config.toml
conv_stem = false
nesterov = true
adamw_lr_other_params = 0.00093
Rows from block 3, named by matrix and row number. Each number is 128 + 24 x the weight over its row's rms, rounded and kept within 0 to 255. All counts start at 0. Numbers have three digits each. After the name is the row's rms in percent of the matrix's.
# fc2: token-mixing MLP down (model.blocks.3.mixer.f.fc2.weight, 64x256), inputs 0-127
fc2.0 078:175125140150135133137155134141129143200128119125114169170126132181129169153173130127139150128136141152166124136153141118131116168115145121109128125162109127142154125146168174128127115129135134130137129180163134130130125121194112150124135127151140131150125123165192131120154142121119128125184153184138142131123208122143135155123125152133152178125138144169140111146127119149162134151134
fc2.1 092:197136149127127131160124121134127129158134131143132190161130191145149123141184161128147185131167126128114121102112136169135112121131149129119112125142185155169157143131145136138192148149120183149127131156186133136130143124125130127138122107148142126143131138137124121124120129153180129128179138178138137142146198062109134156129131128126143129159124172179084136169128149117119132189147
fc2.2 093:165140143145138174131157163132122138187134133122135145150125123145128157138207117127155161136161163150151143154147146157131130150154178136132134129150178116151183142082110139137142127135123138149127140130151142130126143126180151178124128136117135135166131127103144119159121147128145141128183134142125116134137193147115189169128144114108147163133121082165134185167121124129199164130138
fc2.3 093:216154146137158109150118191131132136166129130121114190151125152160153182151169136126209151116129164127159137121138128149128126146173147126196127139149139153144160102079103140113142131117157178135131134166166130127130131129137127123135143141159125107137135143121149137155136120116146129117195138110123139119123182135128160180142129162121124136134142118164134122128129132130150136151161
fc2.4 092:145156136116173146142125174120133157212129132132137136163133175134161121194135119135134157128157144144069124147120142154135124119177155139148135121159185137169158128100143156130168137132150182164124125160171121145127134119175158151123129121152160113140118125143149142127145136128163120131206136145131125140128191149132150168122129156135152166123128116177131149136139124114153156110127
fc2.5 092:133144150136124168157124147131127110163131132157135144199125137152123098168155162128148125130176143129121137141130137106127133138144185128129129123147151152155184123058137154137137145134156169152144127165203143134133139130188131124138123120148154151156124139174154125158123145133163163133137119124138129110122153092133102220138139162146125141138137133174136155129139134154128119148150
fc2.6 095:160163133159128169141150109122121154164128139139113133156150179134152113168175138129127182116132150108167141150126140174114126163126190143149126134135107177166242133073144190123121138120119171115131124114170129129117121131153139140132129142174118144112144141156164122124138119130160126133151147175139139120127183139123138149130129175131126115126122139167148134211136129141128168151142
fc2.7 082:190153173144120156101137137134146123161126143131137127183131138131122089132163146127162138138114145132151126127160127138138124128186148128135131122120148176139165155114140154135140147131121172123132137164181120130132161138186145155147133148133120122128127135162147140183169161138182166125129119164118132154131225172132094165124134135133115132137141124139136134114124144144161189101129
fc2.8 092:171158158152123132154127167140134143159126134115139104143138166143124180165169120132138156127113140121119131112125121163136137140170160137139123143113142115130178135103141132118157129137122144123115124144180132120129131130171122140130127147107125116133141137186116128133166103134139133120225115139131121133131224160132181186131124168114132122131120129151114134107114137156138182141082
fc2.9 088:190144141137152118151151162146124151151125119119122125180132122125176110133197143135131129127132144109147133157138115127117136129156145144165128125138108162120151110141131181126105121124136213117139129129190130133127116127173137202130126120138115128142127124119128122129110137103122112132180143119137160146130246181148136150131122106151144127136132142164152130165136111113153108117119
fc2.10 091:120125142168101129156129131132135155169131132121122153135143158131127154168165157123163117129145091146129130136131141161126112158151111118111141127109163136186159143085127147130103119141144172145130136148154141130147143123154117113137126137154098133155131122138133123134104153164139169127128140117134150138142188131143176148131130149138137169140115134157134139186110133145147139134150
fc2.11 101:102183129142111144133130124132127107138129120144142148116136115095112091145177141133159133139158164132143113124139136148130140187122160132126125127099088133150154134125127142134146144138137100156153117157193124135126136142201145148126129128120156156195123125161136132125129127135178111128208147138129164149137150129125120118136140145135130137120122116166127128111120132167139161152135
fc2.12 104:152177151152067122130092174143122158177128133128123093153126186172155148099182143125188152128100132124114141163109131116137124100164165136130118131146128170124160136134127155116130118139126147132134129157194134126125134120143124155135136126158121116133134130154132107143117106138179162130181137130124111131129155128130147165125131126116153146133144060162133180179123129120191132131190
fc2.13 093:172135152121123169149151145118134157163132131139144150162108150169131110149137120124136168136150131127091118142112137154119133146124127114158154127119160128191183138068151223136132142130160175116125138182194139136133135125142151164147119136200110120171125123150165137148137124118151157127129119117134166135139145131133178133137126128114122109147115147136128117114135143153168111156126
fc2.14 084:131126124103148114122136131132124162121127128138122154166096165101135155181115124123138063126131132128127112155123121168127141213145166122136132124141141119148238139128149163122153116129141199124152126127143128126136126137161086121118145125128126170145123132191144135137138125137173133133146154149131132140117185142119173152138141151138125170144135156136143151125126148165147174163142
fc2.15 087:209185162119173120125151174128128152107121138118117145162129166123150089116158128122170151122134150144202122133142120141128113128190156130141130124150158214165181136148147144129160108137146149132121138108203122134131113120187103153118133122129140112120125117109148151120120141128120114129167152177123142142126192134137164172114118129119134124117146183130144136133135116151188187134130
fc2.16 090:158125152103162166154134110121140107153128128137142149210130141138139177146135139126149137119125128126147147121135129156137132151188151137154123124126171115119135112138114119119164135132174203140134142154161130120142112117170155134144130113172144136129142126149124135110151143138126110124173146076146150130129188156135133166150123127131147120129136125137116151171134141138143192141112
fc2.17 092:121141136161137153141105169117127142138122122118142149187127161180097112170172131130140129141165163123102131129135121086126137124152167124114141139136137138089199140110135166141107131128117149110137123151190133123125123120153128196118101127147137130178124122151131121134126110132145154129139103138143139128138185150139124104129119142112140144098133180146150118187133129156155141121105
fc2.18 107:136181144132115125107123183138119140162133131134147131133116175119122153136181164129128152128123178135120129103118130149130144182170140132164125133161110141188164152105113114121153141138137180130141127135123118126121144130180123179144134132150151145152134133129120118133141125150193143130178138114125145126134184165121142162126133133121149160130135130139132123202137142142146160163149
fc2.19 126:151163126135133126132139160128130143150128135123135137154139136167146120125203131125188117129134141138133139169132136153133133134148143127133139134122182149133152127146142142129123127125145152145111136145199129132132132107141121162134131131165130160160126138168139151167132155139204143128190132152123146136128143139134166150133128209152148080132145118136154124163137133128164138126148
fc2.20 127:140164131152158144128116116127126112160126125134120119165149195111127125162160136131146125129157177119144131124148124124131129168210138125127126118169138124164184139146125137120131129141111116139147117163105130130127127145173149160137131133116135140169132122119137120125169115144191145130160134100138133137138139148130142134116136110110115192136112141169126167150122123146142146144150
fc2.21 107:122203157100095142156146158129127136145126134145135158145136132180150086130159145126196144129136158139120128140134141115131138132170181140117139132176116144136171117116112198137122129142150179141141133137189129145132146118185114188125118119144146116149126134191172122129140127131176099131155132154140160131130188154129175136133122161142166107123124197148149131136144137133149126114140
fc2.22 101:143109113148165143137141121141136146118130126143114157172125160118139096204143126130121112126152134132167141170146106147131123127166117120138128144141140150160159136123151184139143129134126154133133126107164118125129121134162107118128125132134126139141125124102171161131155144113166142129161157138120122107129147137146133179145130135146145151107143187160132102108116113128180153108100
fc2.23 093:153118149141158160160152197124136144150129134136131184166127156140141177144191124127162132125173144125157141108141144127135109152162151132111120113178155152192177123104141177130151124135120153129140134111114140135136126142125145101120135147122140116128130141196154122142132136118109123128200115156140114116115194139121130133113131159128136146143137205159116113142130138144178119166140
fc2.24 099:101154151141145107128138123134122143223129119128137140123127153145126134156189140122151132136169110134173109152134117166119135156213167147130122136162137156122153145071152148130066122109131164141121124155190131127130128126162116189106121128148123141157117121166112124151083141149131165136156124155113143137127166130136120141125140154142145153130147153126148131147125115117102142139144
fc2.25 103:181131107139154152116128129133123107143127127120119178160147168143133131134195182127161117128143158131135135139110149176133113153166197116100128121095149179147186151143142205131148126140125152144123128191186149133137125107171143112137137131144132130132129128083131124105124145145135145126111147143146159156140168154129159174113125154126125091132120143152091144157124139138159156140172
fc2.26 112:195173184150244117143122159134127154166128134135133125158160126106146150114161110125110157129116126129135127137131126113134130166180161137153130128142160122123168120178125162132137110125129151162129130146125127131125134142111125197123133124146132156119122133142143141163155148158138123133166136164121099125124213113124128106137131117134129173130138186126158144144131119144147122152151
fc2.27 117:141105112140187128125122153120130127135124139127124137157195106109116142140176138128109156127144116129150117127117125164130129155212143139129124132114121130113123128024123136134161144122116174115109127108141131124128146116104150168120123122138150133154127136096150131119148125095119140125077127131132127125129138159126110152125124119115117125143123193102122143151136131142098119139132
fc2.28 116:140116143109168150100131154133129152143127115124141149142174111109131166140149101130122183129160145140141124111138135192132130101176155143149132129091144141134137103073112141119114106120085151129122127145145110130126141123102149169123134128119113094114132119073076144122169147174123113126112131160122126151130157150133121122133126149154144064112135140116095109138116125104081132071148
fc2.29 114:158144180154176133113127139130125123140131136118129135136169194146127130138159145125175115131125123136126132144129128173120125146150134125171126131095182111126195142147134155132120141121143155128114131149163150123134126120142153180133135137140130162131123139206146144158151142120125150128160138153120107144123159124134106156128142129121105160157139239156140135161136124124146106137172
fc2.30 102:159130136126120147166134203123124135139129127137109149148118149136134159123155139132139186129135156125150144127135134050127128152197184125123133128116140130132171124087154157129178134116131160145135128171226135127127136131110130092126134134145117119159139125101142110116139118107174105131126120129130128127129173107134169149137127142142143179128122130118123149144121116121147153131122
fc2.31 088:147171148134190175134124085112131156153129136138145116173116169118119145179137142122131110126155116130175144132141136147133125161182172128146109121172147114112164131127150149125142133132131145149128133154195122124123130135102155159126146140123155162138137141139159143151147155116130156131192142130125163123127222153135137173120137127138112153147118144169145132147146134156175146137138
fc2.32 086:181137148149127145101144162125134138142124140120142096183128144101125152175183139130160128120127096124148133134149119181133122101176086127138137124188110154184176122116119170129154137147137160147116137146176116131134126132186156203139125146118136155119134127153114137135159131130124144125137109145129134126132219156135142168099116147135120114119128148158163167131125146124166122133143
fc2.33 102:135154194119111131129158147138128140161129130123130131173099137127150147098167119128158127126135120140145112127153124164125145168181129134133136131148132129167202108114103097115134112129134136113131129229167118137128109136165105172124136119128138139149117120167134157132084121135158122122137155138125109141115192102121163141152136144119124107122132116141138113119131117143189193150133
fc2.34 126:111147148134157106154119120131132148151131122132127130156127082139116113122167179130136177135121142134177121132125124159126116127163145144125123132121118151132100141108136186135113146146133197134141127096115123133126135118156148102136125134169138123154127125102121107099107127107128172126116105162129161142142155151131154106103130121120157128131135204150108097144122150130111149094157
fc2.35 119:139122162096089173105118158123127085109128135130123091216147126121135156146135073129113163120123119121159134118122137152132132119160163133162123128132130168125154125154137131124174118127084116126136128164185136123121148143121126136125132128091134113075139142125143127139161116105071125128097138151133104124122132169115125135147128091118107129108122153132128145137136119125142134116148
fc2.36 114:139139146108139094133129160142128093137129128120148120164143117117133197123138123130107138136079084116181114134129106148116139144152119150086133135128122177070106134130130142129171133126112116113115131151192125129134117114124173152130122114132127149076115127128132117130077110129102095129106130147123123149132120199137089129133126095140123121131117106109143115151125130145131134137167
fc2.37 122:145108109117180161147133115131128143174132123139131110123096139133129144176144115128104167128172168133135125112125129154131135117156172134159130115173111150107207107145142113120141129135175187129134123123233122137125142124145109161136134128141135103157133120122147141122099123112148088129067136159125127131132214147115156155109128170123116091116129156066125100150126126105145149108134
fc2.38 106:105116148099142124141117135129132139144122131119142195198168119143122150150122168129110141126131148143115139125120137099131124143155173136138133133137153168145155114113114162133183124112110153117111142151127130125133144116137134132109126110149178108139131139092125151148128138132151092129147120160144168150128136171145107161144125112149170148125139122160146151157132126153164189133125
fc2.39 093:134160120199080148160128149137136139148133128144129164182147132121133151198185090133099138131173102123160125152134126125128139138179146138154135127166148097102142140175137127128142130143163183131132117150172111135122130128150134195141124146131128112134119129173151130153135096135122168120142135137113130125122208130113149097128128141109129117119131154147108146166127144133090127120158
fc2.40 091:150124181132119157171129201129128155168134117141143149135146120122137159166158135128148153127144117126183135138124129145124132169137209143124141150131166124166120123110094173126133121112147171113141133143162132131126130124151141138142128127137105139153133131154125132186118154121202159126190127150127131135136193129125154150144131140134122121157133157219116145138113131104109123125117
fc2.41 097:177113129148143126130127179126143217158127142125122135211159149146136132143169134128149064132157173128141117123131151169126101182173176120119119108128159139149180120098131108124135129126118139150108122135116121137124117116113135160133143142159146118090116127088129138140141128138130102123186146108124156157113190122139131143104127113134133093140144121129134185130135139175173140156115
fc2.42 114:160132122119180140148134121139124130179129125135129184133124144145131137188147159132183161131170155134168139156141131147134144188191141131137132139176152102159148148097146128130125140121159156131123137146172135121137134134143130111131123128126119168197137126141125109146113132130170129131183130154133109141143142148120135133147137111129139129152120173196133173151118140147191130156172
fc2.43 125:181143187163203121155145118133125173114129132125128134159143119155143166142213162126138136126137168133129136138117136152130121113169170141124134119132129166130142116127099159130128126149121235143147127122187136141133122119170135180142128135168133138142127131139141155126134137139191173128159159147137151126125221129134191110123122145128129158121129171167124115119140130122148140116158
fc2.44 127:125143173157176134123108130123132131159125130137131156125128140102125146162211153128137159130170117136108117128133126136130133145206131122178130145104133106160147147110130119131165138130122180147108126193122119127125142136157124125119133128123139109176119133112121140152164130134122122128173132143127137140141170108150124132138137160149143129135145212168151173137125122138088144130113
fc2.45 118:192126080081188129123146176135128175140129125129106184147134144194114082171149100128129095123094152145113141120118146121126129115166130135151122125132110130173154088091148188138109142106150148138140124144152143115129136125123120154133124136127145129165136124183143132125115140100164177127168115171123129120120163108111121173130129142102155157126141151166120170116132113116217124157162
fc2.46 105:123166197152089116115134144146123139189132130121125142153135192136122117166153118124169141138145158125131128115123148143129133185168147126143128125120094146148164161050102173116153109137129150134126121179121145124126130131112122122123138141160114145174132130131108114089125121125149151125153169129139156161139163121129164197143134120121133150142118194185111097186132145148148139176178
fc2.47 089:177168135126122140130153179115130165162121139137119135166163181105124125167185159131169158134164130117181133149134109151128141138160180136111125128152131143185137134112156126138155145132164158126125131148177122130129132147133150173128121136128128156160126118123141129115106135108103140136145109140132114104122171137116141121127132164114115143127119115164137178169135114177160137131147
fc2.48 087:173152126146133138107115154138126141165129114111134119179137150128139184207161159128187139133111134156174114115140131150129131217170172128161123135153149147085148142133122132127106118150114143145136134169115118127143123127151125151137132114153145155170121120137141123132138119137135167126229116165131133150134193153133167145131135137145164126131154184120135115182120122123172126160123
fc2.49 092:165132124144096091123138156138127179173133134137147153148117127106140117114140094130137123134117126122127121131120130145124138174177184126124131118147184140140147128107131160115150141129151191140119119190144120125123149132130133190145124135136119127114132127161097115149133110137159145131150157086119168133139175133142158165103132124136115109141115140123158138101121136164150152141193
fc2.50 100:170179186137118139159119166134127152203129130146126167087140146108138149137198134125130161134169167139120139128126132142131110134200175121109136128102173178187125142095137159137191124133122124143129138118197113137132134125175130166134130123141143114112130128133134135128149149129110103130096152144125136153130159090124112142143129132133157103127126112165103147162126149123178092154146
fc2.51 097:168083129123146150111132174132127164139128127130140130123152157144125124167163114124172137134157120123174111129130117188130135141174178142110122123133149130174157135148113131129101119126121141131118125137197125129127122122124132172133133126197107143160109118178130140127122136145182143128108130161113101142123187155124148175111128153111109153133142188134134101163130120146129173143129
fc2.52 096:133154147141102116122135089117123144153127128110116137127137122166138096102169169131123144127156134154145123128136159142130130136136165123161141134166176125128193117094151178133152118131167166127125134142181143147130133126189122122104129103119172125198125122096116144107123149126151143128116132143145109133133203131116143123148143168127131081122138180168119143143125131138147152118099
fc2.53 091:103120164146145127167093130146143183138124119137131107171154237147115145152157129135112182139153160110148149125131099129137130199181137130125127132132185139160150139105134147144152144155161188133144126152166142116140123125122133155148110145157098117163131130147104142144122129127121134123160122130137160144135166104146151123132100125137124122139134154124133145134118147122168143074174
fc2.54 094:137164168110048161148144158117126102134130123139130128235126135168131110150155147126168097128146136120161143120127130143121139135129130126111140139177118154149192144090151147141126133128106176133132130084135131128135133134133136157133119129142119128097135138104168115132153113129112183135156134129135127118137187126140129163138130142124134166113121139148137180122134120132177115172125
fc2.55 084:142186148148154152099134158132137167140130129126147153163157189138159173171119161124143135125157127128175133126152124136124135135123150154167127144141165149175221121115100215124153126123139148122125131130194123121132134128148170113144148133176140161114124126157113145174145149136150170127133129147122136174130165152148111150121135124150113130139151156156163170156127115115129138119137
fc2.56 089:172136136101133140137139175115141163140125134135130163175147142132123141206139115120120153130112109109137119121107114136136141139152137133135130120122168148172142127130142192138178144121129149147118143140213134119142133143111123193127127129160127111118124133175121146130138108134150126132148129165139135143119173125150117138147114109143125153126132135191164174157138135170134175166198
fc2.57 087:118132147151121152145105179130128122156126130129126098192118176114100155186149136133158142135171133138128142118125138184123135182196125129118139139150155151135142115128133146134197128110124149172100120166161129126120141124147143140131124137107151145116139128133126146145130162107194140125164131145121152156134210123132115152139134163139133142122126138197124169167122119140140108137152
fc2.58 091:174127135154147133120145204122120063142125140109137170190144134136172134188162121131188117116137182133160119141169136155130130196177124131146131142159110151152198159044099138113122118128155164088141130158141127137115145124132139155119137129129145137138130149142135130124137120140119133127175140127139123145136151149122151160122134178129126135131126158135134125132141130152133150134145
fc2.59 093:150166171113153138124127173137126164146128121149134157184118152112135138174118182132125181129153129128153139148121108153131149145129168136137120137153160133144196130037140123137164144141133151145137130118140118116138120130209124142138122130176141128133130125163124129111122118149140150131130131105131171149139170134139103197136124109113160200129135131173144127168125119143094163134163
fc2.60 092:131166143154152122163159151138137152142133134125139141198139151131125162150177155131151144131133159122123131141137135134130126133151109128154126128158134157149176135052116185129158116137167129130129131123163129125124128108105125188137133126113112132153129145103148115161119139116142152125176131151136141116133199143138147136128120145157110094121122220173136127156139130141229153139140
fc2.61 089:168138160130156174134109099133124171184130130126128153138143156157125125166159088124155178130147148128139125144120140181131137144113171131118134133128181155144171102154143142132147140116138167154132127182140145131125137127133144187124127119131163110168127133174150158152154123126183154126167137174132133152130176156120161155157129155122160166133134145130125167104128124108145150152133
fc2.62 085:169172164127148163145155206131115142175128131140136171161149112127126147161137154132160154143119108136176130142128131103133150162183148144147154136150170133146182129069163167141127144129094180136151137166167126138134155133151127173133129132120134140182144133158147120142132156150128134134160130146130131128148225132136172127143134145119146131136114149135140122183134126142124115148167
fc2.63 097:130127126170109132147159169141133172135128135116135183177133185167135103127151124130163182128155143123122117136153132166121116155155172134175129124194179184155188123136147167126143120140146144117121120138176132137128133133148124171131123145116128135125128120198122149140140123108169122123193123195128154162129160143115153120100131143124113087136136108139162184160121139141135156133152