From a checkpoint of a small multi-label image tagger.
Training: normuon at rate 0.0036, 13700 steps, batches of 192.
Data: trained on photos of plants, animals and fungi (iNaturalist), 16.9 epochs.
Rows from block 3 of a small multi-label image tagger, named by matrix and row number. Rows with one number within an expert belong to one neuron, the router's apart. Each number is 200 + 30 x the weight over its row's rms, rounded and kept within 0 to 999. All counts start at 0. After the name is the row's rms in percent of the matrix's.
Before each expert's rows are labels from the 100 images, of 14976, where the router gives the expert most weight on average: "top examples" is what is common among them. Only what is clearly more common there than usual is listed. The data: photos of plants, animals and fungi (iNaturalist). In brackets: how many of the 100, against the usual share in percent.
# router: router (model.blocks.3.mlp.router.weight, 4x512, trained with AdamW), inputs 0-73
# up: expert up (model.blocks.3.mlp.up, 4x256x512), inputs 0-73
# down: expert down (model.blocks.3.mlp.down, 4x512x256, transposed), outputs 0-73

# expert 0
top examples: class: Aves (99 vs 55); order Accipitriformes (39 vs 3.9); family: Accipitridae (31 vs 3.3)
router.0,103,221,162,174,193,230,248,174,186,211,236,189,228,195,169,178,193,197,203,183,194,159,154,189,124,222,169,185,221,178,148,250,195,161,212,164,213,203,232,188,172,200,196,177,168,175,217,233,151,204,228,221,224,199,234,189,152,219,252,184,197,168,198,180,192,182,199,224,171,226,182,186,184,176,172
up.0,103,222,229,234,194,196,180,161,197,194,201,150,211,227,177,186,201,187,200,222,205,168,250,221,164,143,176,228,162,192,240,162,204,167,222,186,154,218,204,210,198,282,133,219,190,249,209,218,179,231,216,184,184,202,158,186,217,205,179,176,173,225,151,177,197,218,191,191,152,213,233,287,198,202,180
down.0,102,226,214,184,189,175,206,212,215,239,198,220,143,203,194,181,253,225,212,213,213,200,190,251,200,182,234,203,156,160,228,242,205,185,227,263,258,203,135,161,212,206,213,223,194,192,166,157,147,127,194,192,197,190,252,214,253,192,193,223,143,229,160,210,137,207,251,183,261,193,171,215,191,145,186
up.1,097,155,203,176,189,239,177,126,199,202,270,201,174,223,217,186,161,154,199,159,197,155,175,190,215,178,163,246,174,178,210,231,212,319,185,209,154,176,166,180,256,231,159,207,210,207,202,183,224,198,226,177,262,222,216,210,188,169,195,205,184,219,193,187,189,196,158,226,221,181,224,241,227,199,227
down.1,096,230,220,235,154,196,176,234,220,229,143,225,203,230,244,225,206,204,187,211,204,190,242,241,269,196,192,225,224,214,197,219,191,178,197,216,172,257,181,225,157,266,212,202,176,249,194,215,178,192,199,206,203,232,184,285,205,240,195,206,140,206,160,150,117,174,162,144,222,180,222,144,161,285,155

# expert 1
top examples: phylum Arthropoda (64 vs 30.9)
router.1,095,134,219,168,243,232,212,190,187,184,201,187,194,241,221,280,169,189,247,181,196,187,221,225,214,221,207,240,189,207,171,189,238,190,184,227,205,172,208,245,186,269,190,175,199,150,212,199,197,202,220,196,223,205,202,150,215,152,215,239,159,225,179,199,160,206,224,189,224,180,245,207,187,197,181
up.0,088,164,184,248,186,191,181,248,226,198,204,234,193,191,216,216,191,175,161,190,162,199,227,204,190,161,238,207,164,208,239,227,200,188,225,188,228,197,200,195,252,161,174,186,243,169,190,242,203,150,221,143,185,190,216,200,141,129,202,213,224,218,191,162,222,207,248,199,155,211,163,214,205,213,225
down.0,095,217,232,167,231,217,134,170,179,203,187,198,200,194,194,213,252,206,197,221,206,219,87,204,137,212,190,215,157,157,216,168,205,156,201,166,218,141,183,234,232,188,208,208,180,181,155,183,255,197,211,131,219,207,186,199,194,115,194,183,162,180,202,193,188,227,129,177,185,228,241,223,178,207,210
up.1,098,246,201,209,170,225,207,267,173,221,168,178,211,235,207,225,183,230,174,148,162,222,153,185,187,228,171,219,188,204,185,223,209,184,200,155,167,231,183,138,213,196,222,214,165,200,174,193,233,190,229,156,219,223,249,186,199,232,192,239,198,213,184,217,264,173,233,193,208,224,207,169,226,241,155
down.1,099,238,214,209,146,143,171,178,190,196,172,177,188,233,117,170,185,167,202,146,187,177,243,199,192,237,210,197,222,221,161,189,216,213,225,223,149,185,174,156,166,226,172,206,233,207,198,213,196,176,237,265,228,198,156,227,185,222,242,215,198,210,202,223,194,199,132,209,148,195,225,213,235,204,196

# expert 2
top examples: kingdom Plantae (42 vs 7.3); phylum Tracheophyta (42 vs 7.3); class Magnoliopsida (39 vs 5.6)
router.2,114,240,173,219,237,182,220,186,199,207,189,194,176,131,206,155,199,210,186,234,182,193,172,158,222,170,187,199,204,165,221,170,124,208,180,142,229,200,195,149,194,188,263,182,204,247,209,195,182,179,185,215,175,199,207,198,223,204,163,180,202,164,229,185,192,210,180,205,166,251,208,214,229,241,234
up.0,103,252,191,151,225,184,200,252,221,163,198,200,255,209,206,191,249,156,157,227,213,201,131,175,192,197,233,221,187,191,203,229,190,243,153,221,208,231,167,182,204,170,204,233,277,162,195,193,172,206,195,195,205,201,177,195,262,279,165,159,251,198,171,234,179,239,112,208,170,225,211,195,195,206,199
down.0,098,178,185,223,210,194,217,233,191,192,198,201,163,163,204,239,187,207,226,151,206,197,201,209,186,193,233,146,226,185,230,185,176,154,223,214,202,209,218,212,197,207,190,241,228,218,171,152,212,178,163,207,182,179,180,184,154,209,224,179,175,266,191,249,194,198,242,214,120,273,229,217,181,173,185
up.1,095,215,216,199,114,228,230,215,157,114,201,221,186,220,203,200,258,201,184,219,233,156,227,184,176,210,220,171,201,214,193,172,180,174,149,145,196,234,202,184,220,174,211,165,162,179,167,228,211,190,156,211,245,173,192,190,179,195,179,246,158,171,210,196,284,225,214,203,177,169,216,254,241,222,157
down.1,104,193,182,217,234,210,246,196,133,175,245,207,208,123,194,199,176,187,150,203,196,212,269,238,223,205,184,198,158,248,211,191,198,204,228,202,190,211,193,238,163,161,170,213,185,165,212,208,213,240,189,146,164,193,220,164,236,237,176,192,158,229,177,185,200,212,224,211,186,224,197,111,212,177,238